A small CTC audio transcriber, trained from scratch.
Model: norm layernorm, activation gelu, moe top_k, num experts 4, layers 6.
Data: trained on short read English sentences (LibriTTS-R), 26041 training examples, 16.2 epochs.
Rows from expert 2 of block 3, named by matrix and row number. Rows with one number belong to one neuron. Each number is 128 + 32 x the weight over its row's rms, rounded and kept within 0 to 255. All counts start at 0. Numbers have three digits each. After the name is the row's rms in percent of the matrix's.
# up: expert up (model.blocks.3.mlp.up, 4x192x192), inputs 128-191
# down: expert down (model.blocks.3.mlp.down, 4x192x192, transposed), outputs 128-191
up.87 101:090142218152094097106106127116111150164047141122125199105046159176158156126095146129123103128102135138132154131090120112165100109090128133150130164117142147168197131133135107101163096205072141
up.88 096:153071116058147050118101118149154153107112131141108157091139141136115093092118152189111083083115064179096140082138134136162129105172089143127161117094077137113112097091166153151083114155153082
up.89 104:150057085146111127098158114136063175127165090100180104144156153093062131135147150122145117124159136128108126089188115148110077168142179137160142077099147119087124165111143117184173079137141101
up.90 107:114075203135123144141113091136045092188129163073142191115158164149098198122157069118146186141156132121096084136135134113118143147108109096157154133138132132130134085164078189131046121132117132
up.91 102:202173113075162178138136121094141044119108134119084134092173087180058122121137150118075126114125084112153093162163183133178141161136174140102104184111133160164100039152127096145165116105121109
up.92 094:103112149115085153121115119064134130172138134091170106102068180142079200139099101110139115118099182067123122113118168094138140070155156163098089093119140107079136147125140105091202098089144154
up.93 097:099085154147093119109155092063092159139089144190155122170131144100125109063183170132083152091154153071175127059064180107113164150101133133160135147160149107086113113138152086184111132150106062
up.94 099:132097142182169123170084064156101114134123132143165153153145114138149182145168134176098167091124135148111201090180145062145133037138151192094076086135085087151187100113158140102121112108129131
up.95 094:115051155116183126140093134108128129135116177154128092129031135108121114064093142161184106137153111169093108128113075074165169151119130081100119149112082186104119128153150100126191127147166148
up.96 096:158102132147134149175160207155128102138114140091173144154139131138165148058133119104127135162112084159096120126155105152060193165076084057104118116148098033127132107071104190165097207156130109
up.97 095:100116142116137139083125158131171117131095159156149108113114094120116081100175118079138085110170147144109211135109095154178134078173139116188126149106114097164168132157144079128118063166145113
up.98 108:097089119153117085115104120098177156068129127185173193119112109155170142126145212139084124117118124126108117135143137137100098142096152165111072143143133124120069154099121112128188137094150180
up.99 099:130160171094097145108092125161155160114166161136115124143127083100105140111137104129087126101163140114189109130108104085155147151150084186116103175092153141165133109131088176121166159181132135
up.100 095:135110176111083081096127128180139229061095091115145151122117095133166130124206159129089128121136137174099152132084168116131115129136187091159153178099078192133122062138116117089104136146143069
up.101 101:085176121138113204093057076161129110128132163099128140184123137152141162155138161144088140147139121206120176166096112184155174103154073134198105166141162107136120165094134098049125109158097157
up.102 094:108167130105159186142099112108137141098170164139129163182137094138089178138126143121097120093115141184148179140104132174050107103142141120091128081127135087165107095153087121104141097130141145
up.103 109:132134137119115050135115129144146088124181133189206110162139133138157113155144047152125135078186166165142118117128142146139121056103193140161101129148165139150213161141154131147138111152166136
up.104 098:114119107143116138064175119091136176091129107098116129109082163111095150088032175074131196143173129124161160183112108171150197156152172144162136120125108142080117148097153090119088078101110058
up.105 103:117085170156121133118129161162113133178162146160108023120136116133127101148126171106203112139149168132166167140127093124112095128119159134099095120151190175145141075204139162132103136102169086
up.106 100:129142103111131134118102121110124115079145114168136090140125181138129129106116095182118100175118123149061127199136108130152105143112138181139157149114141171106187125125108120155173126167126193
up.107 101:133086164159095144084130100147094082151161092106065149172145169154183078083133176140051106107131094135138111130092123122148118162169137144103123157167070103088123120093162124159090127118076128
up.108 101:139094127096140119140096174083176123108079095098136106120120130064080067150132068081176113119121151125144216124098153120157124099144126160089060157132103150102105124128158141162066126138080158
up.109 091:123126139083148154149161146105115074080114108088134171191115176135114159110118075062131116124126173124162169144132143102150128124169065160125095126166114107119124107100106147143138108085179072
up.110 105:060128105134180142094160135148171167154120109186125127142109110149143140164148077159133106133135160158149150129068068124168140170122108142100062137102089084119208099150146140118094090129153146
up.111 095:065116116096068081166147061189073134145127082161081097149137154166175133171152152089179115167146083124135112153052096095122124142105102160134134220141107179148100164162175125183118070109150125
up.112 102:156181106161089181098176121140170098109138082121144136033149109074160144134127129159109140089119126098124130109124123207126085155134143070082165141122152149107112123066158179182072081105140075
up.113 104:142091129055132190089187151081081095193122132125122109133143127081111106095138152102155172096103114069126134111145085170135102217184165166133045163083125177097146132106095119147144095111157137
up.114 102:083120120137111119139079106078077168126155141107138119142119103099080132115129157096107081109190076078181126148119091161161128153162080124104100132097145060101150158102198144188120083161142178
up.115 093:136171129137103124092125137177094120094185106090197161126127112084126129123159170101115070180145100159113127070085071116150084111157037145044161103093144168143128158145167102101126121126136147
up.116 103:068147151113140099093176137169149165130198123123123132087186130150112118140068084164160104147088110123149135077102113126157110100161159133117127171118103183119119145111118150058139169038142092
up.117 095:110112132128128111106103102111085164169103127087214154153195079109164103142197079065123047108163124113078077115187152092114137112131121170140140165171142086143168140145148079077168116139117134
up.118 103:128099149111161138124142138145152148119085057152101157160127064138188137150127142141094131114127120137101136178143172076126111164072127127152048124129107075152165115135067064145094148102116062
up.119 098:088147174127101135104088134117148147178098174155144153139148120176123117130166161146136117146162143105174139135131071134074132082111142081138120177096161127119147145139161104118082133125162042
up.120 104:115222109108151173181111175111124167167119139111108135186118128131116062123101149118128134155200093153169133171118148135106106179122133137175129122078124135129105079100104142122121083147190100
up.121 097:109110203130142156126166124142082163122077110131140130159086143106164128129138156128128143121141123150063116164151180162078134087126103116190084108146115066131125080133133152171073068146106143
up.122 099:167124155138137138091142111136105148104146124154091196088154175119154127152140078118189101154160143096115105136142105168100106113103116088158157134091029131160113072124115150109106114177131082
up.123 093:092119158123097115132102158150113168126067195122123161166125112091100073126192139125154117153139105141095138110138143179099138148156149190150163116135094139104172168122134183110141185141140113
up.124 101:137111134142159200113078130122127141109092131171121097141148140124148185142165168132157113153138118112158136146098141118106103142078137153128103117106144134126081152162161158096091101155103121
up.125 102:160200183072173123089051105063064211142116100155086148100149085186137179121093126119121085159117131127044125125155107194152184173154140141145097117160139087134113114130083155185064134147137125
up.126 095:140097141063154173112137186098169128156178120133103165112190090138133102092144165094187124045149154164080069097159082136130103196116162116097073119139147116170118131176158111130134126178131131
up.127 100:115068067088128121190141090106129128127182074134142154166081113111106160095118111100158154097090141112157148190110170089148136122092139109156137164135148111085142100187127163106133128159101122
up.128 092:195099150193119085161136115147153114112125122091086103115180175166121163116121170124117200124130118140129105116141061083128128135164107119153109163139110180101140135042074151088139084080089131
up.129 093:102230159150121117090104211091114119132082137099075177116116135136167154161122084155162164180092131140149099058118101123141082105145082151136138150189171119123125114110150136122073071147138175
up.130 098:092148144137118131137150159150124134143142194143103120131154148145192050166183123123169163173033133146070101097157181103119153166074129115124134171094087152112131128127071148180089125161146148
up.131 099:122120124134119124172139167123096161127078080129059152077092148149132143102153131112076163156124149119143166136107165164122076109118131148098047136111085191148170137156138091068097074186112163
up.132 111:096094065183155071171116113089177145148149114120167172180134096132109099152138214062173106117157155084152095132151139110128087116149133198110075149065150088182199101137119158129129096112119085
up.133 094:110148154120104123171145099144101132143210115117148091076157155138096178151130157133123115164129116132126102139130133118123181109136125152138059113077074152169107188093119128142167153103170122
up.134 100:126047176155114109124134117200129088139057131137194156135110178120148157108112162135099139135105095098128096161179151089071173096112116077109112123207154145174127108116102112112078192143123110
up.135 102:101175169104146111117133103078148166123114198094096105113195131083180187133149076093096119167104140115166130149101143155139089152171159125128175111164150131158061117168076104115126123132062131
up.136 110:125131164132117117117064100065190110094095110122030133115107192198112098122115148136095171159176143146144116143101108126169105099122161138093120174115121108105129132126100147114100108120105125
up.137 103:158076171158109130121117203102155126151098118131138108165105100113058152157105157147138141208089144163139119131158079130133164096126182154201136097183140062085109112135186103150136159074090160
up.138 098:160091158178126171130165084108116191099108061166122159128168093105130154141133133124129125115166104147136135110099161157134106118186164096095112123142094133118196104163189157146171143062160110
up.139 095:117077168162179107153137124138155087115105156152092121147120207111109159150150073141163132157162150125095112107119147118116131042079172064031072138155189175147097138114123123134170105095073104
up.140 106:180091145087147172128108170095121076110081110099108132150131085082177110101106130113108157064128070141139111130117130128103174195176081106147146144085199186077142118104191142101111119138111068
up.141 096:151099142134083148052094119138066131129081122116150168114143163178184129142120113077142103141122163139119126090138126137175109120147179135144140041084159142111166102088164066199208140188192102
up.142 106:165118155105150151109130119157087077139092108152103087147191133214180112160129159126140092087150139113076207159066141114122133060137191148146161151132133112161149102105075085112136126158192075
up.143 109:130145155119022169016136062123147124122214147174139122134108155142123139143151093142126110118108105166131120167135125133149163057142133173058112156119163172109114140144132123151159102118161093
up.144 099:118195139158167144162119121083135133140116087132141147139152123109141080109119151124123101186165125127167149100081149091125114200143095137195187153105124147080129109139100114101138168155155131
up.145 092:130158137108164118137093054101127128120121112151118135097120124159136152126210207078113091165131160177099129097105197152154117097091093093149157111118170131116166112150109192114191125120145149
up.146 101:081120142107156155063104147093175175134103140114122139205115085120151077052145132132141173097185131114117130141110135121092182102143083163128143108193092114201209103126072118123127079114131147
up.147 105:102177150096151130124146132120171103095135088111087129133180182145132127144114139122188084085207130145143147128142100130109119127131121158138174142090104115119137131139129115161140152160168166
up.148 095:120134102097134139170141121101114132140134195135131181128157103122099066182149078105114127130095122069115075178154134082145083072074119113095176098097109134148107132124108111119126109141088145
up.149 091:111122106103100150128168120062031152173115113180154127149118140139087119094191132169155088145141134106076077153164168154142131099133125182203117142153133164150115146153132130136119132146097123
up.150 100:146136103155108193099107106048118110122149063167097113130087151147187172114182114129135133160132128156177121174166128140096180122144103114117130129174164116101119125148087063110157154099172195
up.151 103:165112086151105145121123098136158151106157158180172114123153110081107104093111115186122146183103142121141128130087101167146138084115110124088089140115097131163166113167148159103096190110177132
up.152 093:100086113123123057102123119096097138122125083179158161172164129142122094150167116106078109131097117193096117107096115108164183160155103085133114143156094090181135145144129129134132118133122177
up.153 093:176150129092196111152148156123107127145139107063164080159123165175175121124147103116112094153117178125080083087090144123123142166124051133128127069110095139125142149142124135109079201123152085
up.154 096:154210131108109123144095105125123153155104113102142141125120082155088151101095150116133129165109124089154148086150129178098112080068193126170122139107138095147114126099159079174109172094106097
up.155 101:120128149102137146103112134081060180105139167099150138079140113215117110139170068110185060084168172113150130127157129096123140139101139148117124116117130155113103126140107118163149194101141178
up.156 095:122089130139100164123147118140098136214112139183121140130081164074203097091206137113135126100121122156090147096145110103217139113155085175152109143149090079155163106168114102124115120136144097
up.157 104:154173178102144200103131093097124155087120094188172119155145123081151117128113164159134135057144172188115173114140101125093038166149163158164101117126088122169189145085140121139132086135156118
up.158 104:123100107064151110120149187101148119135126145195079101123082096170149122134179128106073114087084120147108149128113168204121165102130061158118170142088112144185113081119120153092121111101176119
up.159 106:137115149104161165097150170157199172159085119200195133149118100156133078146158105130104140138157135173098142177149122137129147187113110085172138114136097155090157081174145078117118107119135142
up.160 105:156123134146089131112087033194137171170138144186125126098143094100077150131206144137113121121090092175167106083140104129135164131106131149065128189118148060166107110113132145085155161103121102
up.161 105:117171128075118134137123134150083097139096193129130127211142131167143123116099127147104134135116148111086118177111120083155119167117100185066166121117047148114150030131152039183154141135113100
up.162 101:128111096152109137146131083154096115044102159111172130188200080152123151107108060098110139128140098070121132152126145112119208152155133157091145068164150112095093168152109173114178141171102145
up.163 104:112090160177099155091108097168111161179170105167106136186135154188097128136169106154120154178187078087132115118143136169129162130091129135111172129150114123163144148101170103146039126100120164
up.164 097:203118189102158166164095117110169067138130167163109138148084098096127137135128178112130115177057108154070143120106110113143094106085180154131140119098082140127152114149128136168141173105081122
up.165 090:172097142118102132169142168126112108152135129132076142181067169102199115145098169109085149167153154131096104117099136134119161077125131114100102134137116151124094156148102171073127093101157121
up.166 101:115129142169046201144108150079101127103161175066069113179099115135135158102166151189135149125100182114096139160070177144184071141109148119155114115151156109072092118127175161106138128101056118
up.167 112:190126116131152185121135093062112158122163147133151067080151089134150226109122126117128083131158102176085131141171113151200062099144148117155185150115106130093133134197106135132122114132089155
up.168 105:143089089145098087123137070113150189109171130126101123096155101109153100129090121071153055131081055157123115132093150104159168103109082118135101114164123115149095127099108163175142166139126148
up.169 097:148084162096117098096082120109125128154150168117128133119107115100086148086153161094178100105085110048087131145160099153109112135122180177127104138160144136146165161117122109161153116160182135
up.170 110:085102145108107109100061139078112195156114113167150104155193092158105091138209097138069124130065104122137138149128131149085164064120102119162087111187116112089164122113120119121112144113137077
up.171 094:123110158162168131122158162146194084197113118069111108130134087042145200095116140126142120125080190155123171097099085102112128150137122135168078157086119163149162109063123123155160102172146113
up.172 093:143172148152168095117111140139135152111109094128061175150155141114121106173136143148118165122151123134139105126139191132169193114123120187162107136126127119105130209096148080116086070091122146
up.173 094:188067127196106157143063089143116115129101114168100189107174096162176119118125115112182102152130155128147087131131081149136121125136114138118168145140135101171166113077125154076111091171106150
up.174 103:211149128099156088139152110102151108153191109158119161117084116111217116150100143132134204124159177148118161176182157095097149080162153132149140090074139118132119137088165111129103107101202137
up.175 103:122046132123137142085163141081106109147158129129206144147157074071138156115158113121143110159138087096106102116074160107146140093161090071131157142174069117160180133169119131139147079109138163
up.176 101:083143148134168102143184092085130099077111126175124097122124184077145129161078162121091129123124134120164161151124112083112084163140118073094178177139185195158156062125150165044139086163149134
up.177 096:136154139139118113099166160144159114126176139089108169104127139094110149139196111200140110200100132123151134113085175141169190088085065093142111123147166142139145073144069120122119165118103095
up.178 097:172156130121058099106174159154103111164149122141083110155110186093079163169129134176140134104175108101132172152136153123120153099142192084142161050168192106143142088145097089161173074094149132
up.179 096:099092168133078134142131135102146154084152171156106205094184101123133133110144168100145132098090113184110104127075134137158175037173116112117101133182103068135130160128130097092147141122189157
up.180 091:137117083171110033131137241153113091148100107103103132130169060145177149117132101179125126125137127152180170146131125173121103104076186143121126165112126185133123140122109127169138120188139142
up.181 107:142104131154132143126107101142133134150144115102129171127140078112145121160099067144158074124154082104092183129119125150157171141128117113122137178172132105172144104148137061155137036159084111
up.182 101:114199152086037089122089139102155062161103196138087132127147131134126145082136108123127117099129133166107163122164135048066101139119140155131133166118134091169127104166148162119094129093119177
up.183 104:143133090146130138175102038147114158146082153177112086178072103090095131164109115175136109183144122124171163134144085109095105169118099092122084158155093104140161136188098186111053117163160098
down.87 095:113106115133102075098126109095102124134191093085154048140123118155188172133146133154117131105129087085107157124137079160124163157147061181129133058145162105133117129140091184138127146124121151
down.88 096:108159121138148146134099144177131088141116142096107114107156087208113111173169126123069142107163143141129184120111096121105159125147167137096151117093155196095154108110139172151077164196126155
down.89 108:148128179077163148095144144124115146132080180119167108130093135068145134221142148149141095095110157095145192123141146153103105129179169115086119172101168127172068000113129174153077207121132162
down.90 103:175143147132079144142090081153127106101126108086094116071131052059192088101189151161154139145138092134115149140144080096174165102092131097098148128119189122120195111060099105136117102159178108
down.91 102:203212122172067112123174136099082124131123153112189102101086153116149114162105163168092151098127078121126155081110128153107127127108146148170110121094144109132200154122114117097177155119152135
down.92 099:135129171056155139110123133050128109097147162152154112106165084108062160090203138086180087183086068156101075070131183118139144180150122114101143092175098122172207107100054116103101097120205164
down.93 094:112164099164170107154127133136086110162151135115145159148056113118159069112130183089154115204100054137134095092167094138133138113178077089199110117157189124172114108082148124045133113057172167
down.94 096:192167154125131126085108121146081105081187128111109101122099133139140132101150108138231129142156197118147084111166121119122112151183105124041120110179172107161086130175107099151120066165083131
down.95 092:091149133129144160159158149144142159209066188121156151090173046115099108110060141157150154074114107101126107109148148100086063126141057095107154121081134090132097121126078133058121139171066114
down.96 095:113157117086122077144111101107208081196131129133156148121087153124124136129140172077166049119130144098081110129157149162180131139172175155131174168082117162125121146134155116159086147098036148
down.97 091:091097150137149176131087136078075190140100148147097145082132136153117132206097115117139239090144151108105089150183134146092132145130105139156081129190131093116109168069119136125109120114121114
down.98 111:213135139138105143113193109061133125170139120178174170114096152090113126169127111075169101086160122164074109070105188140102142159082168110089074138138179126114098187186149104123179121080128160
down.99 101:149122107137131147153162102156135166065064100106125124183116133190128133110128087136139135147145122116158142092107120112148094078096114099110091082077124078143139113163119134162159162063075133
down.100 092:094186129132078143129135120093089182103138125147088144134132176111169136086054150147096142147125151177127134137104133129137118084039113220083098083108128127092132131147175147123160143141109134
down.101 107:104136161145094086099143114123155184129130114129086216095103090129144118186061120098110166159079128059125105154180104146147114096183129100113123172086072186114098105168124102143134143137140139
down.102 089:141103070133115063147137122150081185155096113174155110125101162162176111116103136059171135110165116100140100152130225158171115138095139176127129145118239137142133111137107119110159121051149101
down.103 098:123188116135134027111082170159131149066104128123106122156150124111114147170144123054126085096128139139124133181162157114097181105210099084115145126146115114139091090093089150124111143082112132
down.104 099:122100127117130073153135135111125088187165116137093097124155193140115126108127153189113151156137143093155105109103140079183097100156113092159083128126119024180124156160084144104179206180141140
down.105 103:144159166106190088141109162146166105122141135086179138110119157103117098158160098077138095131136114106082126112145166112071225123086150122096155128162132132130128072131134161213172134112098148
down.106 101:145160125110090046132158105193163112118142099150128114115129172177114100154157128164111119196130168183095072136135153130112140113118162134121113138180134123154104090146105203095157098113117110
down.107 099:104156081125113098104133148141161159107114157161117138147110072106099147105120130092118222163125181132061078082168131112088160162205109133156127148106072128124164181179143164146182136142168133
down.108 100:117098138122143121093175148069090154081082094166072100175131130156056120138142083164070173123097034123120094084157156154132161143129161091134156178117180087176099135134099106159082106144136150
down.109 091:097118098161129125148122124107152114145172144126100116036173174104087093094168137145080112189160120112082134153147149150143164135195151145106086147196107130158123104118129111105115162178178125
down.110 108:104128172218180109138131131143088109104077147046148120091125162125115116105132158107073164090124147130124112120180146091097154082137127096162121141174125093126068153127152112145165161154087085
down.111 089:177136115123092200109114115123121144105117142118209169127104087117134099135102133138114117081192156140161090146112163162163074091157108153083128165168152122100203120127122133125195132175122140
down.112 099:078088100102142116091131139178141108161148186177150179113176135144175138174127096127077149135148120141130115080123121134140138077137135162130114129071098165135145174089144117118118119174098115
down.113 104:173134163105093067171049166186142156101104131113132152109137087101084122111160137141158111111104173125173104123105141085112124131172111163123171172108159105118138160146174085127191111097097129
down.114 107:162139082167110159163075087121119073186081166102228096114106126109139137189112108107068054130139177104148160127168144134178176084113118113129141165126145114176114149101057123174167119155083119
down.115 097:080143113143184109139147160153189138190157113075101165122161097186105145113105137116134166113134120116148125195143226135158099111111125066041098129097063125144158096120163109162144106051070163
down.116 099:121160109179149131180218098103118118110097141203094125168111123162118114095174123091138152174102150070137072100081152158137094144136169106091102088083153113133135174080149096159166143154097194
down.117 090:136177103100110119159144147098133137054100132148137158075118145128070132157149129148203113201138136179176159110106066108134206121191146129105112088138125138119118113151183121128151133121174142
down.118 103:129133093127136116177144102138147153122230142125114113147109125106147175161148161104162144169129148143098027123072109071141088131112113150184104108089217092143128162093129153123154128137118165
down.119 101:162096120126124129161132172117069143151112140104153112160055102157141073118129143141084142154110158130216167074144167094076117188116142105150139144164087175198150119097170129088116132100118133
down.120 105:140090207135127104063113106146080089080169141233132111129166137174097164128135108115124072128169131194162173102103161130121150120132153155108083122129082128152126156099120104114121140144108131
down.121 108:144137120107104095118079086035083158119179146145139153151083103158128141167129133184157087168140158153131067131113139129137090129116143134082166155121163105210136179141139086101172135140128192
down.122 093:136149157116154134129130149095140142123153124121136100131143124115146161121124136126108153132129166152140198086128149119159094128125174165127116131148158140112095118072116113079126220108130131
down.123 089:158143100108118154150111135082142110109129100096129123150126089155147134141169102155169084091174104118095132107127143164137121136133090191102169142098127120141089103105105091074081128122173130
down.124 096:131114086070162107097118108163131175131143065099150174126103124113190130116114126129107136065140140091114085125112088116132162139146088140135117167233133120149132166130130122153095122123159114
down.125 104:140133096135129049110199141169124162156148143118164165113148156142110137112135099093119115102148138116136126132104099107091130091102170114144125127126173138109169120173169126113144157093090148
down.126 095:085074130135130189121133111171124159077156134124129104120135122169121167148122149156124155100143187065165089137095184088142114158115159135127177144142090108104058129132131105184121183083084081
down.127 109:157129142147097134126076181098116121123062130058126159122092049117105165179099133116117123089222114138127140145129105101169139090138163140108170100141134132120080115132103150139117174172092104
down.128 091:119174148111167183157118117121101099125111101125134131108173101123145129136108172060136187143122144079117090137143129142139098115086165059099156113180096105114169145125149137117127121116117049
down.129 094:093067124152161193131128089090122086122101083146144104119058105109086137129138150129148132068161069100148140150134096097140117127105154142117145160108090125116157117083168152109143163105092089
down.130 088:072112138184176107128132117107165059091148158150136109059062123088103160138067116125093120153190126114156152123147109162151166090125083104166104103114137107118116111137167144098138114049144178
down.131 093:140082140166122106144155156184134133184197144143106168111124162102123082075109155104085106085160164156103161089175103124122108105159103044149152072140102168128124139133105132162170139118138048
down.132 100:073154137059137156074106083116153113150124107160135087112134117114148164126185121102094166109106155190123114099149118108094124138109126140079163168174117179150131163151118071105124161127077138
down.133 095:169170126109128125056130120106130132092139101165110173147089116141179125082151124107177151157103142099091107140154202088117144109178151164123144134193086096106112113172121137164118103122166071
down.134 100:120171095154152119137093156101147109148105112094121166202150095164156102146169118133114130098133061101153150134108149174109179078103114142116133067115108097134143098119094173106089148184099175
down.135 096:166054113103155185146133154171094130145125089167148109186135118133174131103064114149179074098148059131119143141151119112109182151125138186152136134105142133097144070136128094100082075074117094
down.136 110:131149106141093109149114100102119132127215085114078089147179098108116125143082114128122186112107085220104190123107118120132156146095127149100142091123170091141100150073182089144115150098148127
down.137 102:121132096137128156123073130081053112148144143129108097150124153205136126145196102099113140194140093162189110145104162097161163151195128125078059100133161148072137155135094151103148080185142166
down.138 103:121156120111085109100163175143117127159070130129195168093086114104124151060066144098178087185126133114137171131091071127128106069132114109151112105141079099091136113139140143147120105118128135
down.139 098:174097194123095054086143100134119051108082112175124162126149141118152141105138181168139192152154158151139154079173143165175151139125093147102111166124062109068149160095149096068122134141126155
down.140 101:145151087116098147175127104122181139128130151153146112083137142139115118081177111121154152190159141119122144136121109098160162089099087135144098088153040132056154149139142119131149088119106137
down.141 095:150144137126136108181171163134106121183103157149123076110118117081100187097133146136139081077108159067138054202119137120102114130128113110137091126134136064122150125112132150154128151106158111
down.142 104:104142162097095088144110131122124171094146111159098082143105155105178154173113147156146172142064114117133122163090100092075076175080143069131175033097117145114134138139123150102163127102121139
down.143 109:109073120153126144229115152129150086132183155124102234110153168138133151111164107144126115123131145148114131142102144129105158153101141122170179121147088146114117155115155074174110166150131125
down.144 098:135111130139126151131127161094162070203068188147138208056116136113058165129130127124125127089125126064111110117150111108167180128132115171089106168115116131088112121124067117170106149131138107
down.145 089:169078112150041129154178118102136085141109072081128105164190149159109159119125148158126137088155080142108154157142061143124060092081116129160146098136135144140081121143180108133118102067099092
down.146 101:158125129124089158066115141194157178082136141123138124173089141167169126109066101138141107141063117121130099106155170175101110153140081061141135145115112107106114052150091174041134105107122084
down.147 105:120134127137140145102095147112069158123153101141162146142065122126093139084167050130129148165130166147077115100095193152109134132142179098104135146140157087162085103115150166133140147096159119
down.148 095:171070168101113129085191110123097171170137042182140117143096096094115149122142169192119182133097096119179174102130077120129151097187155124243131142124112122077155138121073102118085144157155119
down.149 100:127119024131189157149111139118133173137145111109110132092114148127089053178103117132123196161137171168152057157119070150186138128130141145113100112105170129033162119135106093158098138180174150
down.150 094:116146090155134080140114139150133061140179113080166173157087131101119148157139054138124162158145194151083168129148151120122147102127177181108143115095069120113093163140130165173103118119109068
down.151 095:095165140114141130143166168136142115156121120129096237125126101118132086149114098110053077140107104127171118095104091158136119198103137160102145147143180112200096118132159091086140158093090111
down.152 095:153141180113107130187155142094082143128087139102102112173090114120052116191111094110128153163072149120115121134040171132157157163176104177127123123050120228142164165132103155102151080138130102
down.153 098:150132133147152170082103123158116137111086144103112104146130133150176093197129112147114123174126119117203088129100147160124102069120144127133149160159142168081110106113145157179120143115155124
down.154 087:167123132167117178167184127135142072118166065105115135139106143096189170156147073083118135122127165135111126094155114150117155121183177097062091089164138149116121112164118124066087097112166105
down.155 102:106142115106143097139202110139079160092124073162106125166099116114123138165110132158140138191113102120185093104132162121162110150133157087145114122106119152093187061147103095147165134176149128
down.156 096:116154122119129157143120126068145122083120098138182119135159124150098101116054090146101112112131177088140044109124157140061109137087138093072162082070079086101142129086114109148112173123153122
down.157 116:209136107122114068197111097125171153122090133174150120145142123143126102116112153103148137161123150133144166127154054158162100169123131188146108157101137098149130144180184096068098129163147150
down.158 102:113110138132171100086120117135142141170097161106091119120148139093114117116167096176153117138159082109112117076173147103113079143118132143202123042140066139105118131113175088091160072074102152
down.159 105:173144101159167148094142146097116148151128126113129110136174112152131129161148090099171136138144111084104140148119163105106162072111126147151131089185148113124130153115111177185164115161059105
down.160 105:111104189153104135068099202152172126115153088104144162115139154108175160121110105155130114151131149169139175105133133125080080075137124121121163095119166166104158090153131097193129106088158147
down.161 101:194091150146127132117107091082126131189166077105118113094071085136119136143131092143148074169150168086101095112110166100149103143140141138120126169065117140092126145135070129178145171131117216
down.162 095:141094178072127080154162196111103129183120104148114123093072106104114114180099147068074149124157151143141079145120153133152135152123092157223146125073152144139129100108179160073090137091106147
down.163 105:143141044160101113108123143111147140158119107081143091083122074065165096117120143144101137167142086092143141127076146194119172170094113150132072189122100173137120190152147137108099105087104089
down.164 109:188083108140098137117103149123105161144126114111116099151109136113079133111144105121110101108109189112179130186153173110121156167132150135079124116096124137152063089105132141148127122113193097
down.165 091:096113182090124210101187106122102142084083147142163110146148102054141148130116128181078117112106128192148084057161168156143096148112115158161120202150097123182134165119163134119148096143151173
down.166 096:111140078124147141182112074152161105137121111122142174149158127078129188164095177120152118163096128127140098170173090155083160075089097101172204122084125124172071096097139109093061135128162181
down.167 106:135168141121134128164138178141155098085104109140125088175096070152126159112139086128169166131118066080105168086138133167181136144107097141173086097167114159125118143110158209168127158140118124
down.168 101:109143130134144099117145131102134117130085083111102085127111103119120162119100171160078069130116113193158170114145149128143148050149187112113152094108096097094122149132141170148093171140151109
down.169 099:151143133148114121131092150130134114115070083138131139131144134125119080162118162087077076185121147171168044071141124160107160148110120114134192163078127069133085097138137160107133113161107116
down.170 107:176042125142165085155179177150070147121121154187127127142163087100123085111161123080077130135145149110134107114093161137154086181097175161135121142137135114089149154134153139170138122119165107
down.171 092:132130154085169121178124148132097174098176147063109142096122096113130126163098150043151079140138095078166120144141079135072140138120194106084107110141076145063105084078116152124108182147088143
down.172 092:170113099190083051148137141134149120122105161126153058157090097114122161068130106141084178126060080073161110165114118137102181175104122106140124202107134103129126163064179099105168148184164143
down.173 090:169145104100049104042109145110170187150178117130100123137121122174148157109091126132129143136145134100075140153151080111192146122113148075203106189115105080119187167179074191067107124098134126
down.174 108:118167119174165110126056144153195065146141155110153129169106087075181160126117181165135105095152097113119137106154159151139133104187122088123115173091158196131201162132122127080114141089152117
down.175 109:106165151120152151131089103132161145090158122107106119189161188104150150127209067146147099104094117133152118099125117173162120087084143118148079148115175162115161196096150165121147126131195173
down.176 102:089139129130144124105092150161117149136122174117140163082136111161122106141131163131140130158153124128131120125064138070095150121145172188201138115181147143099107138133097167110152135178142122
down.177 101:091188136132134073210167122095099177134152114199085113071152094129167145114076133116107122118164112130160136103139071159108091141136173186163085141036115167163119166156132109156111123110140137
down.178 105:161163129129134178162108177126079073065151127162134124147167161158110154062043154145106121161162119154115160105092135061158162067098121187115069099133134137147156087096109103132124126101134130
down.179 105:083159158110139117075181127162145157100145087156142085149157126125132102200132105143156119142127130154168124131100144097112149174105141058124133143142098134159115167114109170112146187136106138
down.180 095:081097150132128142125112118135119143136171159105117077148111145100138189169130142058131151124178171079228089097168101187133096143132112076112149137088173213075163117150070154114135148142172086
down.181 105:139102073107050085129178088170159150129101175158199098109103125070111173168153106112119098139125091155126113151089149170117141157133059176096108121124146094154101127115146155150154120176109136
down.182 099:127095154140112135160165118165103171124142078069093087127076164118163115154142184125152154129147147162184165106076139082148163076115157140078135093100165158074148159147136151141117123191094134
down.183 097:093125122170095144104146136095103079145181105155136177141099062160115107119090171132099094128103095089113081107108131060118135135149163154134166167129125150172094130180128177131169070141110136